From a checkpoint of a small contrastive image-text model.
Training: normuon at rate 0.025, 17600 steps, batches of 256.
Data: 101725 training examples, 44.3 epochs.
Rows from block 5 of the text encoder, named by matrix and row number. Rows with one number belong to one neuron. Each number is 128 + 32 x the weight over the matrix's rms, rounded and kept within 0 to 255. All counts start at 0. Numbers have three digits each.
# gate: MLP gate (text_encoder.blocks.5.mlp.gate.weight, 336x128), inputs 64-127
# fc1: MLP up (text_encoder.blocks.5.mlp.fc1.weight, 336x128), inputs 64-127
# fc2: MLP down (text_encoder.blocks.5.mlp.fc2.weight, 128x336, transposed), outputs 64-127
gate.8:148123111185108068121152134143122135139117122086136109093154094106128148105138161134122140143122196106071138148092195119072111112122144113134145138192109127127150178109160127183199119091122111
gate.9:133100135147139137170130141128130070125092061179080122146083160067149150110154118082102096131132104194134132117114078165126152127115121071152141155101135133183128123103081130137134151154164129
gate.10:111101161146130095133102100173129085159067188119133083120150113081121131123171171121103106139078145148082181142152165104163155152117100143119106135195092123103119140168128152165132141107092149
gate.11:105139156132090179112121186139135162131099141114135113155127124152175134134109166115072119151118181151104106142159141104118110150147080065101142136095149105147156111116123140100121136129143150
gate.12:115115155094104156128132173134135172138078127177056151088135111131085093180119171101113128124168158127169117101093121162147163097127155119123072117081110120118170092095152113079094203131147131
gate.14:167127161131078109123098206120134156096178113140117144177100118109162078116097150148110146083118153138153060126180092092117199078121121123138151120125165167098167097151118112118181130150137081
gate.16:153088108096103110144095064160188135145158162125162056129153152125150192087104137180141172142117138123041029110134137174117137118100085114112161169093123178166142129176174105087066096124061128
gate.18:158137149131171213213099106152186156100175119187123148152110096113112142164135123103110167128082134173176104105125074127130088063112084142122144163179105123132166151131156174122193094134138084
gate.19:141060122148106081124107096166161099117126106171165124086126135111151150099107109148156101141130074162124123167122100042189116196131134124156105143121143119131153132117146093195136173138162149
gate.20:145091079132087123121152112164188125133122165157106131116071112073137174069139148104142113125084144081115149126174122122138115150146179124151162134154145115163152158122136140151201100132121128
gate.21:115137098153180166099114143081112136168116117157128074165105100145087161089160190114051086145102132162116129158094141167167141141191095151144084079120138085119102133128154085047128156122119137
gate.22:195076194146104100145131074139123089040125127191103095143113180068073179099193154100047082128152099112106159113135118108140142142166067058135134194101139162107134142134132101147170107103108168
gate.24:092106119136141134114106142133088120117083162151170176106119158160122154135074169129108118133113124182163132120114151133171097110096110048064139069080080098100127114127194105067160192137087077
gate.25:159120134107120142113140101159148120105111116155150133108125110130131116099139111100097160142110088161100212142145146116112149071182127106132137175140110126127207102061146128151118211178141120
gate.26:145112156163110142155103111137094108073123133128156157108138120133127087129060163134089135097088198144069137166106118133107106143167198112175118131159143120167169143099141155094168099160132081
gate.27:141144159112091064062125192163128066146094102079106113100077070188169082072149107040137156097143085192126092109138109147112126112091168149081161122160110112149160213106065169166136100105187123
gate.29:078149096123166150071106100129184159120120137122136080104155102144131090083099112148130142097163125116110127133136150121156149182108100090146090139132137146104157133119127072140171091144117114
gate.31:125137143104114120094053120158137113088146166114131142106111104114155135136155162150169101188117181105144190148067095212166166188089129075095133152104153080169165137062183134151133159161136099
gate.32:120097147131152101141113063143107149050072121145109096098084128126186098203179111186148155188068106127135100150120185115158150027146083158186145133153145151126140094107169159117117158059099163
gate.34:110079103110138120156090134108102125140176160156106153144160137157165102060159141138135099174113139150110235148135148145120094171109111127158132145154093182055140115089132094179150132079083128
gate.35:097151127113113110159161130158078128164125135163097131102116081133170167142098103116122180108105094072089083144133122066122103157157117128113138125185129108127174084135111157155176126127126131
gate.36:120175131190088173099123175112123084139100091144081137124107105173184116088138161106094116122142163049126098123170125136136146124203167148163106174125146154055147135053052087145124140120118188
gate.37:123079202124131146154120132199133101118157165121107162168089145173103115127140179106098140153169111108139115127167118158158142140136111120143132115144102158143207100129207180161069044094061161
gate.38:138097102143097149161092107135153126146185146154128093097123102118087123097081080140109125131131119129170092152152127148122081145167123103124123126178100178086136113123202140162143118205138110
gate.40:143049139133150117114130101122106138094082093120155145146168150088082134166172206152087109099118158220153141114173102113141157096146141124163117155144099087133192165087196094161113203162118132
gate.41:155101076129203109141141097143160117122154110162094170079125106131167117146172113071122153103044122170149093132112145146170130169117068108121157138118125135102119137073151177149105146165153113
gate.42:232113032124135139145083082135106108051102062163169167133088111070139111189183055142086111098070040077137113139114078156096090153119138113160116138134139186125171162142095076116085143146103145
gate.43:134155146123173176111103112102100109151147177130132093115078095112149102117159145115119149074064167151146086204129150123138149099080151050166171136156112107092084111155159142116166092134140045
gate.44:137152125071122104195109081146162168115174116130216120114099076134122148071065136148114066119141166169115164088180107111124119104134113119156135107139120127164190130134143119172119068149117108
gate.45:111136114115116150132155159124172159143139166172111131130131168133129157062141121140098101146126186105094041117070153122108155154130118141170098087135163106137174104115158124138177071126133122
gate.47:136115164145106138107196098110146134112129147178174128146110067127131136156109105146141085147166155152134126114163117081134113089089118151154114086230086075104219092188193086090047138157101119
gate.48:076083120194181097092120144221112204082116125092179117189123095102107135186120083141130159178080086142060147141055112111097168186090123124098116130119155121055188129176108099123169095116156159
gate.49:154164118059114103137127144152105074116099120158138116158161144129083125081193107143092096117202145177135121181158107106131145134184091182138049190097095174111149098129187079098079104053095153
gate.50:128162099154206074132111136135145128143105077151161156131098085069124127098157127140140132074073121110132122125163159192105165159107097071154130103111202113113150108183155105067139151057104186
gate.52:116163101146071122122105118130135096157155076120176104121101123140177122165150116148148133082120088118133130056166089092100150117137176139171132121140109092085182113099172105144149142075093126
gate.53:143114165132111116105114118133172095127102154082088107147143139156124115125125100172115113168152129132095064172107130133115120156153120153129139170161156162074142167080162078081143120110121130
gate.54:139112110147130114163119107121142151147135141171087103083155149133129132158127176122078091147080156127153188114100138152100117145114145140110164135135154116090144175117158104146123103100076105
gate.55:131169116103099137092116117139160128085119057141126063116129126156052175085080189120151079140133127137087104168121078170107150134041135140097100146155122142139153144095157150142166163146190164
gate.56:144120130134115145116091112129116153093148205111110139085144139108151098164083120082106078046062160063160108103117140092108138192119156132161123131153142095094141118180153103171129114114158108
gate.58:108196134101129126157140120108141102125134097103107119070130170119101133096118113179094184128078131158076148140114093124174149119112076104205083068150176117150135195104107135132102160170107117
gate.60:134126169136099170092140153137170164151149149117121111148132114137118077068140133107126071158134125110099157147155105154093111129101121162122112134165116121144146192097152101087157134145101143
gate.61:162134164148125153141125163134073110129114145124113127067138120144116114095139097113115106087156123134120161181183092125123156173104076092158111109149106138102140157077093148137157127113116109
gate.62:136207134130111128177208163140118155094117118170164133109127086098149145088126163174135066103068126126082116101159148120142119154097143129123162088123141079104112153130178121130137091147172093
gate.63:112107111102133119160148113119120069176138165105136118155165126133151218113070108063089111127140211066145115167145162171081150154109124085107133101126111128168183098141158159146149114167064132
gate.64:104160145108143125129142120160143170032135163233065158123182119113150090130091180180081181102101146158141110120132169142164152139093080069152135133129104076087118148128096140151067141134104099
gate.65:123123121155128153101113143153157136128123114172075110105124108093143092067108130141121144140107131134135076144185104162159152165132122103167138140125136126080164136088125109200148118084133115
gate.66:150118103103171089113161143180108129135135123177120112095147101158174124075080131140107131135122174130083166113144115093101131186116125080127067144148165125110114150157130146099146125109073131
gate.68:081125149130153132115158154146053132169140177124157132115110110119109141118157130168139162079118045099090223214094115125120140173077108172161079141161095167120201115149104077055173109117106157
gate.70:150130138088199155171134160119176154108159171076073083148137138099152073084074126130085139107135148094179094120140131129136106126159138110179159127115201138148169143128127172186104119154115159
gate.71:152171198087145095198103146178156109083150121118091160060069079125110122113059150109138170079116113112121136126113125138153132100113103067067109132172155134128168139124173151147102092155139074
gate.73:118109066090113142131113180132107162103118124143161121136097136113118148092107130086116127166160152129122136112155088056161130132111147151193117163125158094106152129076138148110150125172103099
gate.74:096115140090128156114129118157111130156143128118138087136103143143127110121126166128107126116109140144101126093105144158135136163093112100142121166128124123092146156082118108118150126133148104
gate.76:114172078085176170092156130118067197092116120209155174128124112053141115124084112181141062065142238170087139102137122091160061093087162098100092102140135127132136135158153095116185170093082115
gate.78:120136131102087138074150161118110059124110132111067094176134125157121084072153154115076114046202169124118105117163111116146100100099105139166140195111136108128158093083150103118134143091128164
gate.79:111049111099130137146092114054065129162075132103122106145117132197154190122122139142057171136132109123130126089120193092139139121119125178128169137137139156164116180153153195120188084157150141
gate.80:122113066155170090187096075185100076134100168158092071124082104134136106061103114140091069106145108071097097116088159131136157168119107191096130123138086155123129134130178135143178074185119192
gate.81:131119137143090137144070152186124122117077061119080131105114098131125100072137178136094158179145107190151200136130102139134184158140103155126114126141103100079184150137065139180128164140090094
gate.82:163086149136094189147139140110114126153147165143090094105142115121115101126130131117113113153115131108127157126159184154163136167112110090128141146127146072114153127089147160079187106130090137
gate.83:040143093149123133131123111198120145073141157148136095125135110112151168180190171054123053122173168148069113088137100103135151113114157094121136121107127182148195139143067194153130128155080135
gate.84:126129118137147111089154124145149111139119169150100053126122115124119133133174154114130125102110122114118144148179145124140115180093094100186162153177120126154131101093132090123168113148119106
gate.85:112095128101167138101070127151119149126121189072121164062147059061198143117118121185087136138064037101155163139124148112101100140135092174088138165124169122106078094136159148142155089178108175
gate.86:098146120119158161097050122082074149074132124140146096182070124151155161121149137186101135113118131154140069100117137104133121090154073107136137103114079158071162172175171129144146109139106160
gate.87:158122100210117132060139188116216128073107125170173081124076115153162211117135164135166105172085123189096150093139089168115132172058120097176158116098120117109116109146133171163096136124135136
gate.88:175112212137118139133132138118139118185109141168157096119127163125108158126101212180079076140113143112124102124126134101059127136101111124139108122178077171137154130112123122080131119130094133
gate.89:128113162104158138147110176120104153073166139130085102133119130146153092163099156105121085061070124100134133082141139119110150092128106095172113119153120071123177174136114095097160143128116122
fc1.8:157119145188111108099123121116159102109156123100095113117150084119124145097129133122110089172107174082136093138151160129088143132121122119109124134150143103126095171111147142160152157158174124
fc1.9:112083149158140157143112100116149188081102134133180172141125125168137105126135090100106150167108135112118077136102139154144141110128134102107144122136135195131142076125150138154093075154133154
fc1.10:112127167088145156170092095121143113136133076154153166096163114108109128101147146102141113096062091113156196114137120096135097133134137124110120136103148149144116083108135108116091130125164136
fc1.11:143075128139180108141114086100126097131089121141089178075154198152160144098180107131171150113171048093152128131101107133119146067103169128186094138178136142102146090122171134154091077146140127
fc1.12:117129163174124127098094137129154117165074157152039152095152124123135113167125109103125139139124133125137134109148149144136120122125172143118114125081127135110144113122108123167089189106160150
fc1.14:130119134168159098161134146107144140146143160091104213133119132101141116101113154158099104089058179141096119111110137094107122129145101096182169138070140183105132104147196157117125145151147193
fc1.16:169080110125118107163159121201123097162125139108175086172111132117118107106148167138120133049088132122097136164107159143103076130185052141152132119067114140104097128171108146164187117110115156
fc1.18:117097118119161164171120104129130158128151192161109158113149100121143153146119117154122163085112142143125093148090088115191106114150114133096083161167118144141154117136168143085095120121128083
fc1.19:126131126115157187094116106132142193186069166108132136162142080095090137079128103142048146099054155101118126102141161188119167143180075159108143117112099105169139117123121139117108109138110096
fc1.20:141106103175126144156113125125123131105138131132134164123136105096139154103137158096138107114059106077163145140142166110117105119136171113137109150108172142121148096136101175144128132173157158
fc1.21:132156110139118150101160170187082131105128117166174095154136062101158154119107117133083128111203171118106184152164087130134167101121145165086101134139114178119122151142090135147173130112109089
fc1.22:081168062102169118102107232157143205192097109085143177101091067179208084111061054140205185121092133149164124141131080086116089110076185135139121047186083094168192079179123144126104119137122062
fc1.24:122166114082126113108122108118163137110151120131118060167125094131157106125135150122142122156171158121116179105104169134099180158131123138147106174168166137156105133131153156079119115116134161
fc1.25:111145123118107119134148101133142173124096109159107137082141122139111129106164092129087160150113133133134188140154125142095135111143174105083145151120118164132140110093161124114163154153154070
fc1.26:129115204192134149125115110148122135077122150092175150128117089104118139143050160128111139115071198139073144148123094114128040133169189090185124109162173136172124151087157135109142058168126067
fc1.27:127107153182162111115106151175169083152120152070016099105179119125162117085141167098118147127140142168133137156154144127108115096150128155068089094140167095119139139135103178181151127126131091
fc1.29:104090103144066160119106119089160150159154110060117175114180076130132103167099159074098110099087133063183122123130142152084091127120093070109105139119142083162135164155118141128153142159146145
fc1.31:102083158131133131136146099131197134152105167114168195152124120179152155046111117137162130127064139102104131117139114165130123115104105146120185148122177135135126105105162100101164117071128128
fc1.32:116152125127218110115123196194132117103158127108168104110130127097190122162144116156117116085164220125139171137101109131185142129066179153070101141082127169092103084090150096084130141162088126
fc1.34:097112175107113172160092124127117130146137089122064151120097106140143126122149115125099157172162112125123154146160155114137076125108155121126069131149101069086145144118098162182144155127153138
fc1.35:108144156093149070128143138142145121145111161149147140154080114099158114108129156127129156127128141125112087126121132140066149174100150090113094164100131176157126113173064122168147125136118171
fc1.36:181231171162106177074126123138168175094133088110124178143105105116119136139095092088152158121105087198128106177104111120119126117068147114140193076077130079087090106103127049164214166089108095
fc1.37:084136161116069165103156068073141156168113137096133075151114182188064130107204147047111152175115166059107116102107087105165061154075082093215099140149070109090138171151131132092121085166124160
fc1.38:157121150141117133180101124112144072150158165124171129137135120149142115106078121129121141106113138103165108113134157129105119109131111079104092132112070146071127124090151159119104136136121146
fc1.40:092198173099122172107119184136164081130182119188137126053081090146149134134127117095126110164159123032104106124100142116115091176146083068142160077102144172122174120161125124113135078035117160
fc1.41:143131084072094134109203119126164117146202143130141109189189182129166148139189135111118093097061151086100115122084148102080172144117093110093143103101077140157119214153128135156168079165149145
fc1.42:200072007105135165162165126143130108115108117063150160148097130073149152151202056127093100115100148125108192177146086174155128157112100086121110140146180149064133115129101105127132134142072153
fc1.43:164163150111098132087073116165110144131135135134141127157108095108154119131173152147142150067075176111152128205149148153124144162064125095145146106186122122109073113157155091153126092129149035
fc1.44:149125131097153130142070102131134169115162141110157191163098104067145128147148153174101166109127103112110154116163122093142169144124057110101147175111134155137147158134162123174117141122132114
fc1.45:130150098093118114151117124147139137169123117103072135068149134136140118126135137081171139096089154107100084096109096132147133137131156101132137180163168169118126151097127176110106150168150164
fc1.47:137121176170162079137129102087129169133098092105183167076079191163124091178114088063097069137141130188106145098130111143168105070100148173165190202109065162083107200162129106160108142085183114
fc1.48:147127107148222092084157173135084099096124108120172127174144108134133171116120110094177115065160167149021130169116109138097120162115093138056135125106108092143179078127137113170132122105156126
fc1.49:142187154156111159113173112039122084166150138140091149121150173154122125199066115130090127181147140171096115117100119172142116110130101118139167109153127106069060129088048144119147148127156110
fc1.50:170108098126124134134123107087090140099130121122102104150172093089170144125124068094115181192114111144202106117152147224107158142114127123182095096054154156083187131108118145216091158132116155
fc1.52:126093155093151096113202102130142134100124114102134093147151173128112153080196178133112139129117189132071114145083109173137161116122111133147148083144134165117129194138070117150051073127158070
fc1.53:162107143112102125144105116132182098080145074105065154157143136154126119093068152104141102159109141146166124123160110158124119109074139137118157161128109120132124112098142150144137140161134131
fc1.54:122081108144127187107112112163097154148115110082100154165145111148149154151105102097146107115134101105108166124103136117123146118098136088115116155133140088074118104096114140075139121145157151
fc1.55:117166119180103131120132109075170055120154122107123132112147117141079146137124164098061137177159089116100093167132131129102077151057166068100152187140094153163129114130178161141156135119121129
fc1.56:142109140150148147123104130135098174128116103110136160132166123111113128130089139121132118051066131058184156132136150096112113149116155106141042145126152126105149074190097144123125087142166129
fc1.58:099181156141128159150105140140192089115149106127108100032159136186107189089091121130118174173091099136110178194105081103149148094076130090215079097131159136093104191108131156103115149167127090
fc1.60:124174124102133164180140104116104135158134144097125096150181127123157132120132075109190116136146138121134159142114126102097152133068162101135082092144111145152145142099112103142118108153114129
fc1.61:163111142095139108089122110124135098130108157088173136180154109127150136087124126102113126132103174140119095085146143112169107129133162127087121106114142116117136135139161126136134157156128136
fc1.62:147104117132092140103147070148119116168113168109195167125097149122196109063140116106165134076167150164131109139107081119068135126074108137119130146173162157123142157152106159167105146119105084
fc1.63:158101138087103124160144134145111059144123159127124100154165112045130132107094079082143117128056105115156117198139176110113177157163168058147149135142152186125101067133091151132162137116132138
fc1.64:118148151113147139144108113166128127049121140212100195123097095140165070192105176163060194133144156187182102148150157139144117113093077043119138079159114072156088116168073172127061185111107098
fc1.65:160065113150101161131082157149135161123128137144111155134143118108132107106124189112115103153015165080178095103167120173115090155111137109104098136128121096137109142145104122138130114123183107
fc1.66:108128116196105204152103136092121169146121132133123155094187114113139149183124105101141128105111148084111109122126130089131092101115129196108147151100149138117139157122098171115128113177169110
fc1.68:135132134129135116082185085103106133173135162127107094108148140144127109153179100198153136085121102081147128150110162087194116156106116128144130135105123119127148121098130082118158109063147141
fc1.70:117107156086121139122100143162151141135117132128163096120155134155146167145159128150099117086129082137120074148121119139085122117096183186055134134194077138110142107197143044069109124132159074
fc1.71:115130154140090094136126126164076180115161152106171137100043089158125088122124093089157102180161128101095147091072145180157087122153120133077129111160140098121105198145105165171117119155112103
fc1.73:090123159164109083146120097155149152152158158106106127118170139138126109101123134112159129132066140072141172105146161148108119139112099084110135131125142169139114105088149165074130152158127133
fc1.74:138098121156092151133089100127147133124164153095107160162149103126133111124143108063164127163065114079150159162108141117125121134119130122127113147103122125128122101132158136148111120149154151
fc1.76:131128112065156113168163070160137106212104171089087057142122100106110144131109074120120219131150125077099138103125142195124213106189206114091140131068136131129125179149135157145097143145102104
fc1.78:119161130112120118172068113140114126144119099140166143148122171107117139122091082103130143139100123113123033128100124132085130151117122126143120131089134109151153142161109152078139131109115139
fc1.79:135211131173056150138132155223186079074156075150137137083158102104109083099167056044203069101110175136150125193134037124127100195166128100139088096166131157136188121079115040111079124108073082
fc1.80:132108125165118143172109077137105093166121113137174129089133114114130140127058106139130093117121100082174195125150158132135139145144117114086123132070153138109100105125171169155117124183125148
fc1.81:128118119168094140098138115134136133146105149095069077069145122128150071088104205114132108123122179080161123094175124146101120169110109114125137170115196145140113135081151135156108159159163127
fc1.82:127123129168124177111124104107146100148123132119124089135117098121106129144122120105106116123148115137141178073188180167135151138100118131121121145133127094114138135146118185119127121124144121
fc1.83:233126144096123114152133095085104104157102110116130204143131157129099073087055088225138231158067060086154122180121147149113116150140104142144140150158160038131149134151183089122158129154174097
fc1.84:156073149117094141129136097142099161116097129118162163164143114118128127112110139089149092159109175084146118108125128099127076141157104107160095152118129119153137083115114136114115154143147142
fc1.85:112131134081115110076153106146137180101141139172133147116087090164096093152144140163165105090132144171174103060133150114149084120166089141174077177080194133087207141107114144173169128084112161
fc1.86:162132126193111091111161111105168168144161146111093165074139111104104105130113123050090167118092142083106143184140117170146110169115130112082126137168147142127080116091101177117113153117126134
fc1.87:195057205140141095122159087128115171187067132157111048149074114136153159061088114237174145153187123128148111179133100134087175130148155141091139133137178119120148108135123136089088148190180168
fc1.88:162106129139135149173145065138141105100133125094121142115165137103141128138200112064170136145117082151093140148156108151191131159085188127112145100084135101102139132114067165170103079129170148
fc1.89:131103128124097149157135121114100113090116140111143125153168108122155149112119104101132137126161082147136184149132193101154142152118130121112100136115124114109125136099094146139105115158148158
fc2.8:164119131160116138137127124133115117126128129104126142131151118124129120112112113115136101122133134124142123150138128127128141110140127118127155137116138115102131119140158154154122130124132106
fc2.9:138131123128130129140121121121128130130133127132129129122126125133132125126137125125119126121133126134134127122128133131131134127135127121121123132127127118131119123130119124130135124119127135
fc2.10:130131132126120134125121127127121127128129128132129134126140125131121131125133125123124126129129133132131126123128128123132128127131128129127130128124132126129128123129133124125125130124129132
fc2.11:076156126123180087099139155195081144160080157183032135195144139114142136113061255174179181181129043104093177113083128166132133119148176168179069122146197113131168100137201043123165053106115102
fc2.12:138157122139141123127106112136077093109091137113106144132118137126116084158169124150158138105112169153096122120085095131138134132143142171098120128138111119127116132134131126133118118130135143
fc2.14:114107183153120126128130135107133126143094156088099088097097134101143072128099152145115141095149156141109117181118150136142149082130168083140110115132109126097116149161135147115090132124115091
fc2.16:161152131173102130213077132158122118133112133117153124113151125147130116122089126137096150088116110147067102166135126148170120162124142092079129151091165135119080148132098161132120099143092125
fc2.18:095104149121147135108128107117111151166123130139150160120143141132140143117146113145106120115115128152126132125121125123109142111106162168090124134149127127127124163107097101144106120125114115
fc2.19:145116143125112135099118073120079188125178135126137131143140159120072106167123154115124062114076150135127147171150125185173068084119097149105144085146077123105121109159168117091079124122126107
fc2.20:134132130130131128123125133127126125126125129132124132122131122129127127128137123123128131128131131126128124129132130124133129125133128133129128129129128127126129125129127128133131134127133134
fc2.21:130094116182079119182100150178124163157131100151087133145101110155135129113121139118146133120169158130136145115167123144150139175073065103209133142152061143122165097131109112107118079067160182
fc2.22:065208131125130182135122119200073228227080185070216167131186116209114034122099123088120132098152083145173115125100050093241059050091135138112110188114159066165146038153083065139017021113201138
fc2.24:127123127121122165165124154078143073148140101124095140103127132152115139094158139126134123148129107176163174122128108158159107074135127135166138155166120108096104114121154130116146157145097143
fc2.25:141127126137086137146118120130144119129121132126104129081164124072147123089142130125095164121088116110130144121138150142141132136160128134140134129142134124068115162147178124138121137163116110
fc2.26:106085126187172115131120094075080116134119095100215143240165046107089109152096213109160179103012169191067162139124145130085047064200255112150165100122154087091197172111175130157163023146147038
fc2.27:117104113133122137159124113121150127130129144122119121111154135132135113127158121136143142114091131154116139154145158115154139131115128144109120126118119145150142086134141126111131103108130151
fc2.29:131128130123130131129126128127130128130127128130128131123131121130126129127127127126131129130130131128130124127125131127128129128130124130126127126126130125130130125127129132128129131126132129
fc2.31:116191123115098100115138114098108125156162101108119163097121139143203126132098151104157099157145135077080110154122162164062112148110131139148116102128150167185152113114088133159125098128165140
fc2.32:097104179186079205123204129160051131190074071124080064194120055160057175197116127073186095156180200103111137073132146002160100171113108118060117152135115176160070037112163110049059185182170116
fc2.34:127135133121129135134119130125127137126129127135121133123130124134126121121136130130127131125131126135129121120121133118128132121128139128126125124136132127123125122130128135132127122125132129
fc2.35:129136130131137130128120137126134127131124130125122130129130115129124118131138120120126128133130132129130125131128134129136127135125128133124114125125126123130130122128127119126129130127134136
fc2.36:103028133157255121157107189148079152136142148049111155188076119173141150134154051050125225158099157194169014110123139185027059129133120192213138159102152161103119108027119152173129080087004178
fc2.37:103084255203190058122102143154196201119095120181165184164025119149081170170174141255146121189080225159111114111111117092111089081116136139100074114123055160112141140124156071101055153147058185
fc2.38:132129130124129130127127128131127128127128129132127128125128124131125127127128124126127129128131133129131125125128128124131128126133126133126127127126130127126130124125129129128131130124129131
fc2.40:130192153105107128112120133071176020030112091141121057174050147154144222080102128123129108169138119093082154128074108143122203060119131179053100168082123103057094058141182114005153110145130195
fc2.41:089137145108148130167105150128148160190122171140086150127116147117137174099151172136177129070123163121167118170174140114154075140145161119142065093130061142142135083145096137183173093093138112
fc2.42:235111196116191175125184162137193050237099094084079086128141111168154170064080143173159181069100119147121179083204147107126111035110112087143145148124142100116000224053133131148199108145112158
fc2.43:141068109123091147088132162180136114145145137172129127145088046130099093068118138198000241065110142122096182157089098101098226205072059162156066070142041170169131109236145154141166147106164000
fc2.44:130118152117068175118113166077132094108131104148156099158149161114141104116135136098149083215120108116120170097097121153071169121097104166144063106110079195119203144149133106179147208103156133
fc2.45:126138131126130126120126125125127132130128132127121131123133128123128120124134123131126131127131135133127116123124124132135135132132130138133131129126128127130132127131139133130122127126130127
fc2.47:175167146101115114208204129120130099056110146101098174151153118100128116145152084026104149096125116116135109242114056123122123138184116079182082107114112072173020133171202178098113095077045142
fc2.48:071130125071119111130129102103200087113146128130129174168153206152206135160112099114148105103098118057098123153195146165084149140134137086177062104120105117146111068127148116140121182098130188
fc2.49:154102176057092159119151173090112130098192153106128126166052133040120149115124142116148120188178112178142150158127157080124029175132072054164143169160060104120213143143134072051111166074057114
fc2.50:134127106081174149159127095099170132140111111063091115121152095161105126124117113080104094131152105136169105129170175136145083128089110156133136145141144135125120145072150080189114099117132105
fc2.52:203199130104146085100131056148149156073082086092154151184153085172125186145193139107100115120122100163148173080124102154118109112082094064179145147116186123106170127166087180191124127144205149
fc2.53:138130131129126131130124127131132126126125127128131135128127122132125125124128126130129122135131130131133127127125129125127126132132128133127128129125125124121126121129132131128127125124128126
fc2.54:133129126126125131127126129131128128129128129131130132128130125126125129129127124125127127129128125129125127127126129126131127128129127131127126125127128120129131126128129129128132128131133132
fc2.55:154111076155179093065142120137161171090080151184109174131119206116125087112132118045140098109086079154170165088135162112095138159121132121085136157138157107130121174145096117165120093144189132
fc2.56:129131131130128132127122134131123128128123131133129133124135120136124127129130126122127123123127134129128126125129133121133126127130128133126123126129125125130132123132127125128126129126131129
fc2.58:084212114148121083154096147064184098213151174047081135197211149198113097120155096191110078082131154154106166108100128089113192080157104066131084098180205159123000230050103106179161173173115167
fc2.60:128131131118122133126127127128126130129132131129122125125140120124127130130133123127130127131136132132127125127126132122132132130127132131132126123130125121125131130126128131127131132125134134
fc2.61:133131135124126136127125125129132127125124133128128129122125124127125125125132127125130129130132134127127126127128130124133131129132130135125124126126129121127131124129129128129128131127129131
fc2.62:145138099125163125124087147150126147160182142158071159134069135157134100121171110058151131144130125154092122100138124091092174182127105110073163125132117142180093178121166120141122096137063134
fc2.63:219097105219102169178122138110103177152152151133085124221085154165100122101216138099115168096032036116166102135164119133216158071063184053124087189142204083106164027143122169127210073100161060
fc2.64:113124124091138124178097145132072174058214112079182118138040034070081092154109244122062145129218123121160166103092098150156044122072163128055098135107153129126039169083095194136177141163207099
fc2.65:132128135129122137130120135129128130128127127128124135120126122128122128132131130127121125130126134130128128123129126123127123127128128126130125131128130119127128122129128127130130127129135123
fc2.66:139134135121130143124121129139122143130127128135124125119133133130125139127138126117140122125122136120129120133127136120129130113137118141133122132124131125137126125117133127141131121135129134
fc2.68:155111127148115106190145128114147115160144132109119111122150103143116123137153157161126069134152125125164127123130079081159120104136115134139143111078135123118134087145111148147122140096151140
fc2.70:126182157140149061104128138149153056176119130163137123121100135118076135119128178217133104110080167167098129134145110143067190126155169133158124119126132079140087144188085121060149116134145116
fc2.71:087093104091111079121111126137115120107100134147136108128111144112135134078113153146144127123124181141134131110120125132097157123160129148146174147119149159085140200090121123126090123167142141
fc2.73:129130129121124130126124127124129132136132130130126134116128129130126132124130126128126125127127133131130125122133131127126133125129120128130124133128128123129122132123131132127131130130132134
fc2.74:133130127127128129127126127128128129127126131129128133123133123130128127128131124124129128126130129129127123129131130125129130126129125133129126125127128125132130125129128127129132129124130132
fc2.76:123212195105222102072103086111145091129132106098181128035161142160109085088173228176090095107222116151023081149090129167169109145132200078164168181120102175118080145140092138173158110199168166
fc2.78:133134121129141133129111131134128133157144134143121133119123124134132120106135112125117130128148122120123116136127128118118122131119136133140134134131115132125131113132132123121133140103140136
fc2.79:070169202145106235185107179107170152013045091140134104211093139135176054130106000027192053144135177125161099190108147098124163216116093079127014019092228106164163163099148112165000141090197213
fc2.80:144129129120125129130129127126127116131124122131135130126130120136123128129132129126127123124131131134136121125132127135126125130132127126128124129131123127135131122126133128124127135124127127
fc2.81:131129129128127129124128129126127126130125125127121126118126121129129130122127130126129128128126133127129130126131133134128128127131125133130128135130139120127129129129132131131125128126130131
fc2.82:143128129130127143124127120123129125126117124127137115122120121125120132132130135127131120131132134133134127109132140137128132119125124134122118140121133119130124129136123129123139136133130135
fc2.83:164025169123218207104060091108032085158104079113213133152000156178157126129043110255127169091059054087069176139199130106230106140157111072128119064120055105127149239034198091154130127055156063
fc2.84:132130127128124130128124130131127127126126131131127129124131118132124129124132126123129127133133132130128131125125128122131128125131127131125123128126130124129131124125129126129131131124130130
fc2.85:192204063129141120076168033144140106181137161180161089064097206193176060086116138068072104084090149168152106129176126132131129153140087135060150172206112135114162080132127142058156197127165117
fc2.86:080099111091111106178105096079141197112125131154114127081139178102071127138141110104140089134115116091197127182131107110065131141161170139121191123148087113116059144157078152101140080088147120
fc2.87:153165101147225097063166123185080078126173180045142098160025189029170102042130130097106056093092131147139125111143153208204116126110189123086175136058085141150137166090147149072093212179212216
fc2.88:129128124126127134130126127123132129128125131133123129120129123131124130126131124120126130127133126130133125127133134128134130127131129129124129127128125123128130123132128125134130128128127129
fc2.89:129126123126131130127124131130122126115125135131128120126127122131125130130129124124131134131132122134132128129131130125135123126135125133127124126124125127130134120127130120126129127132133125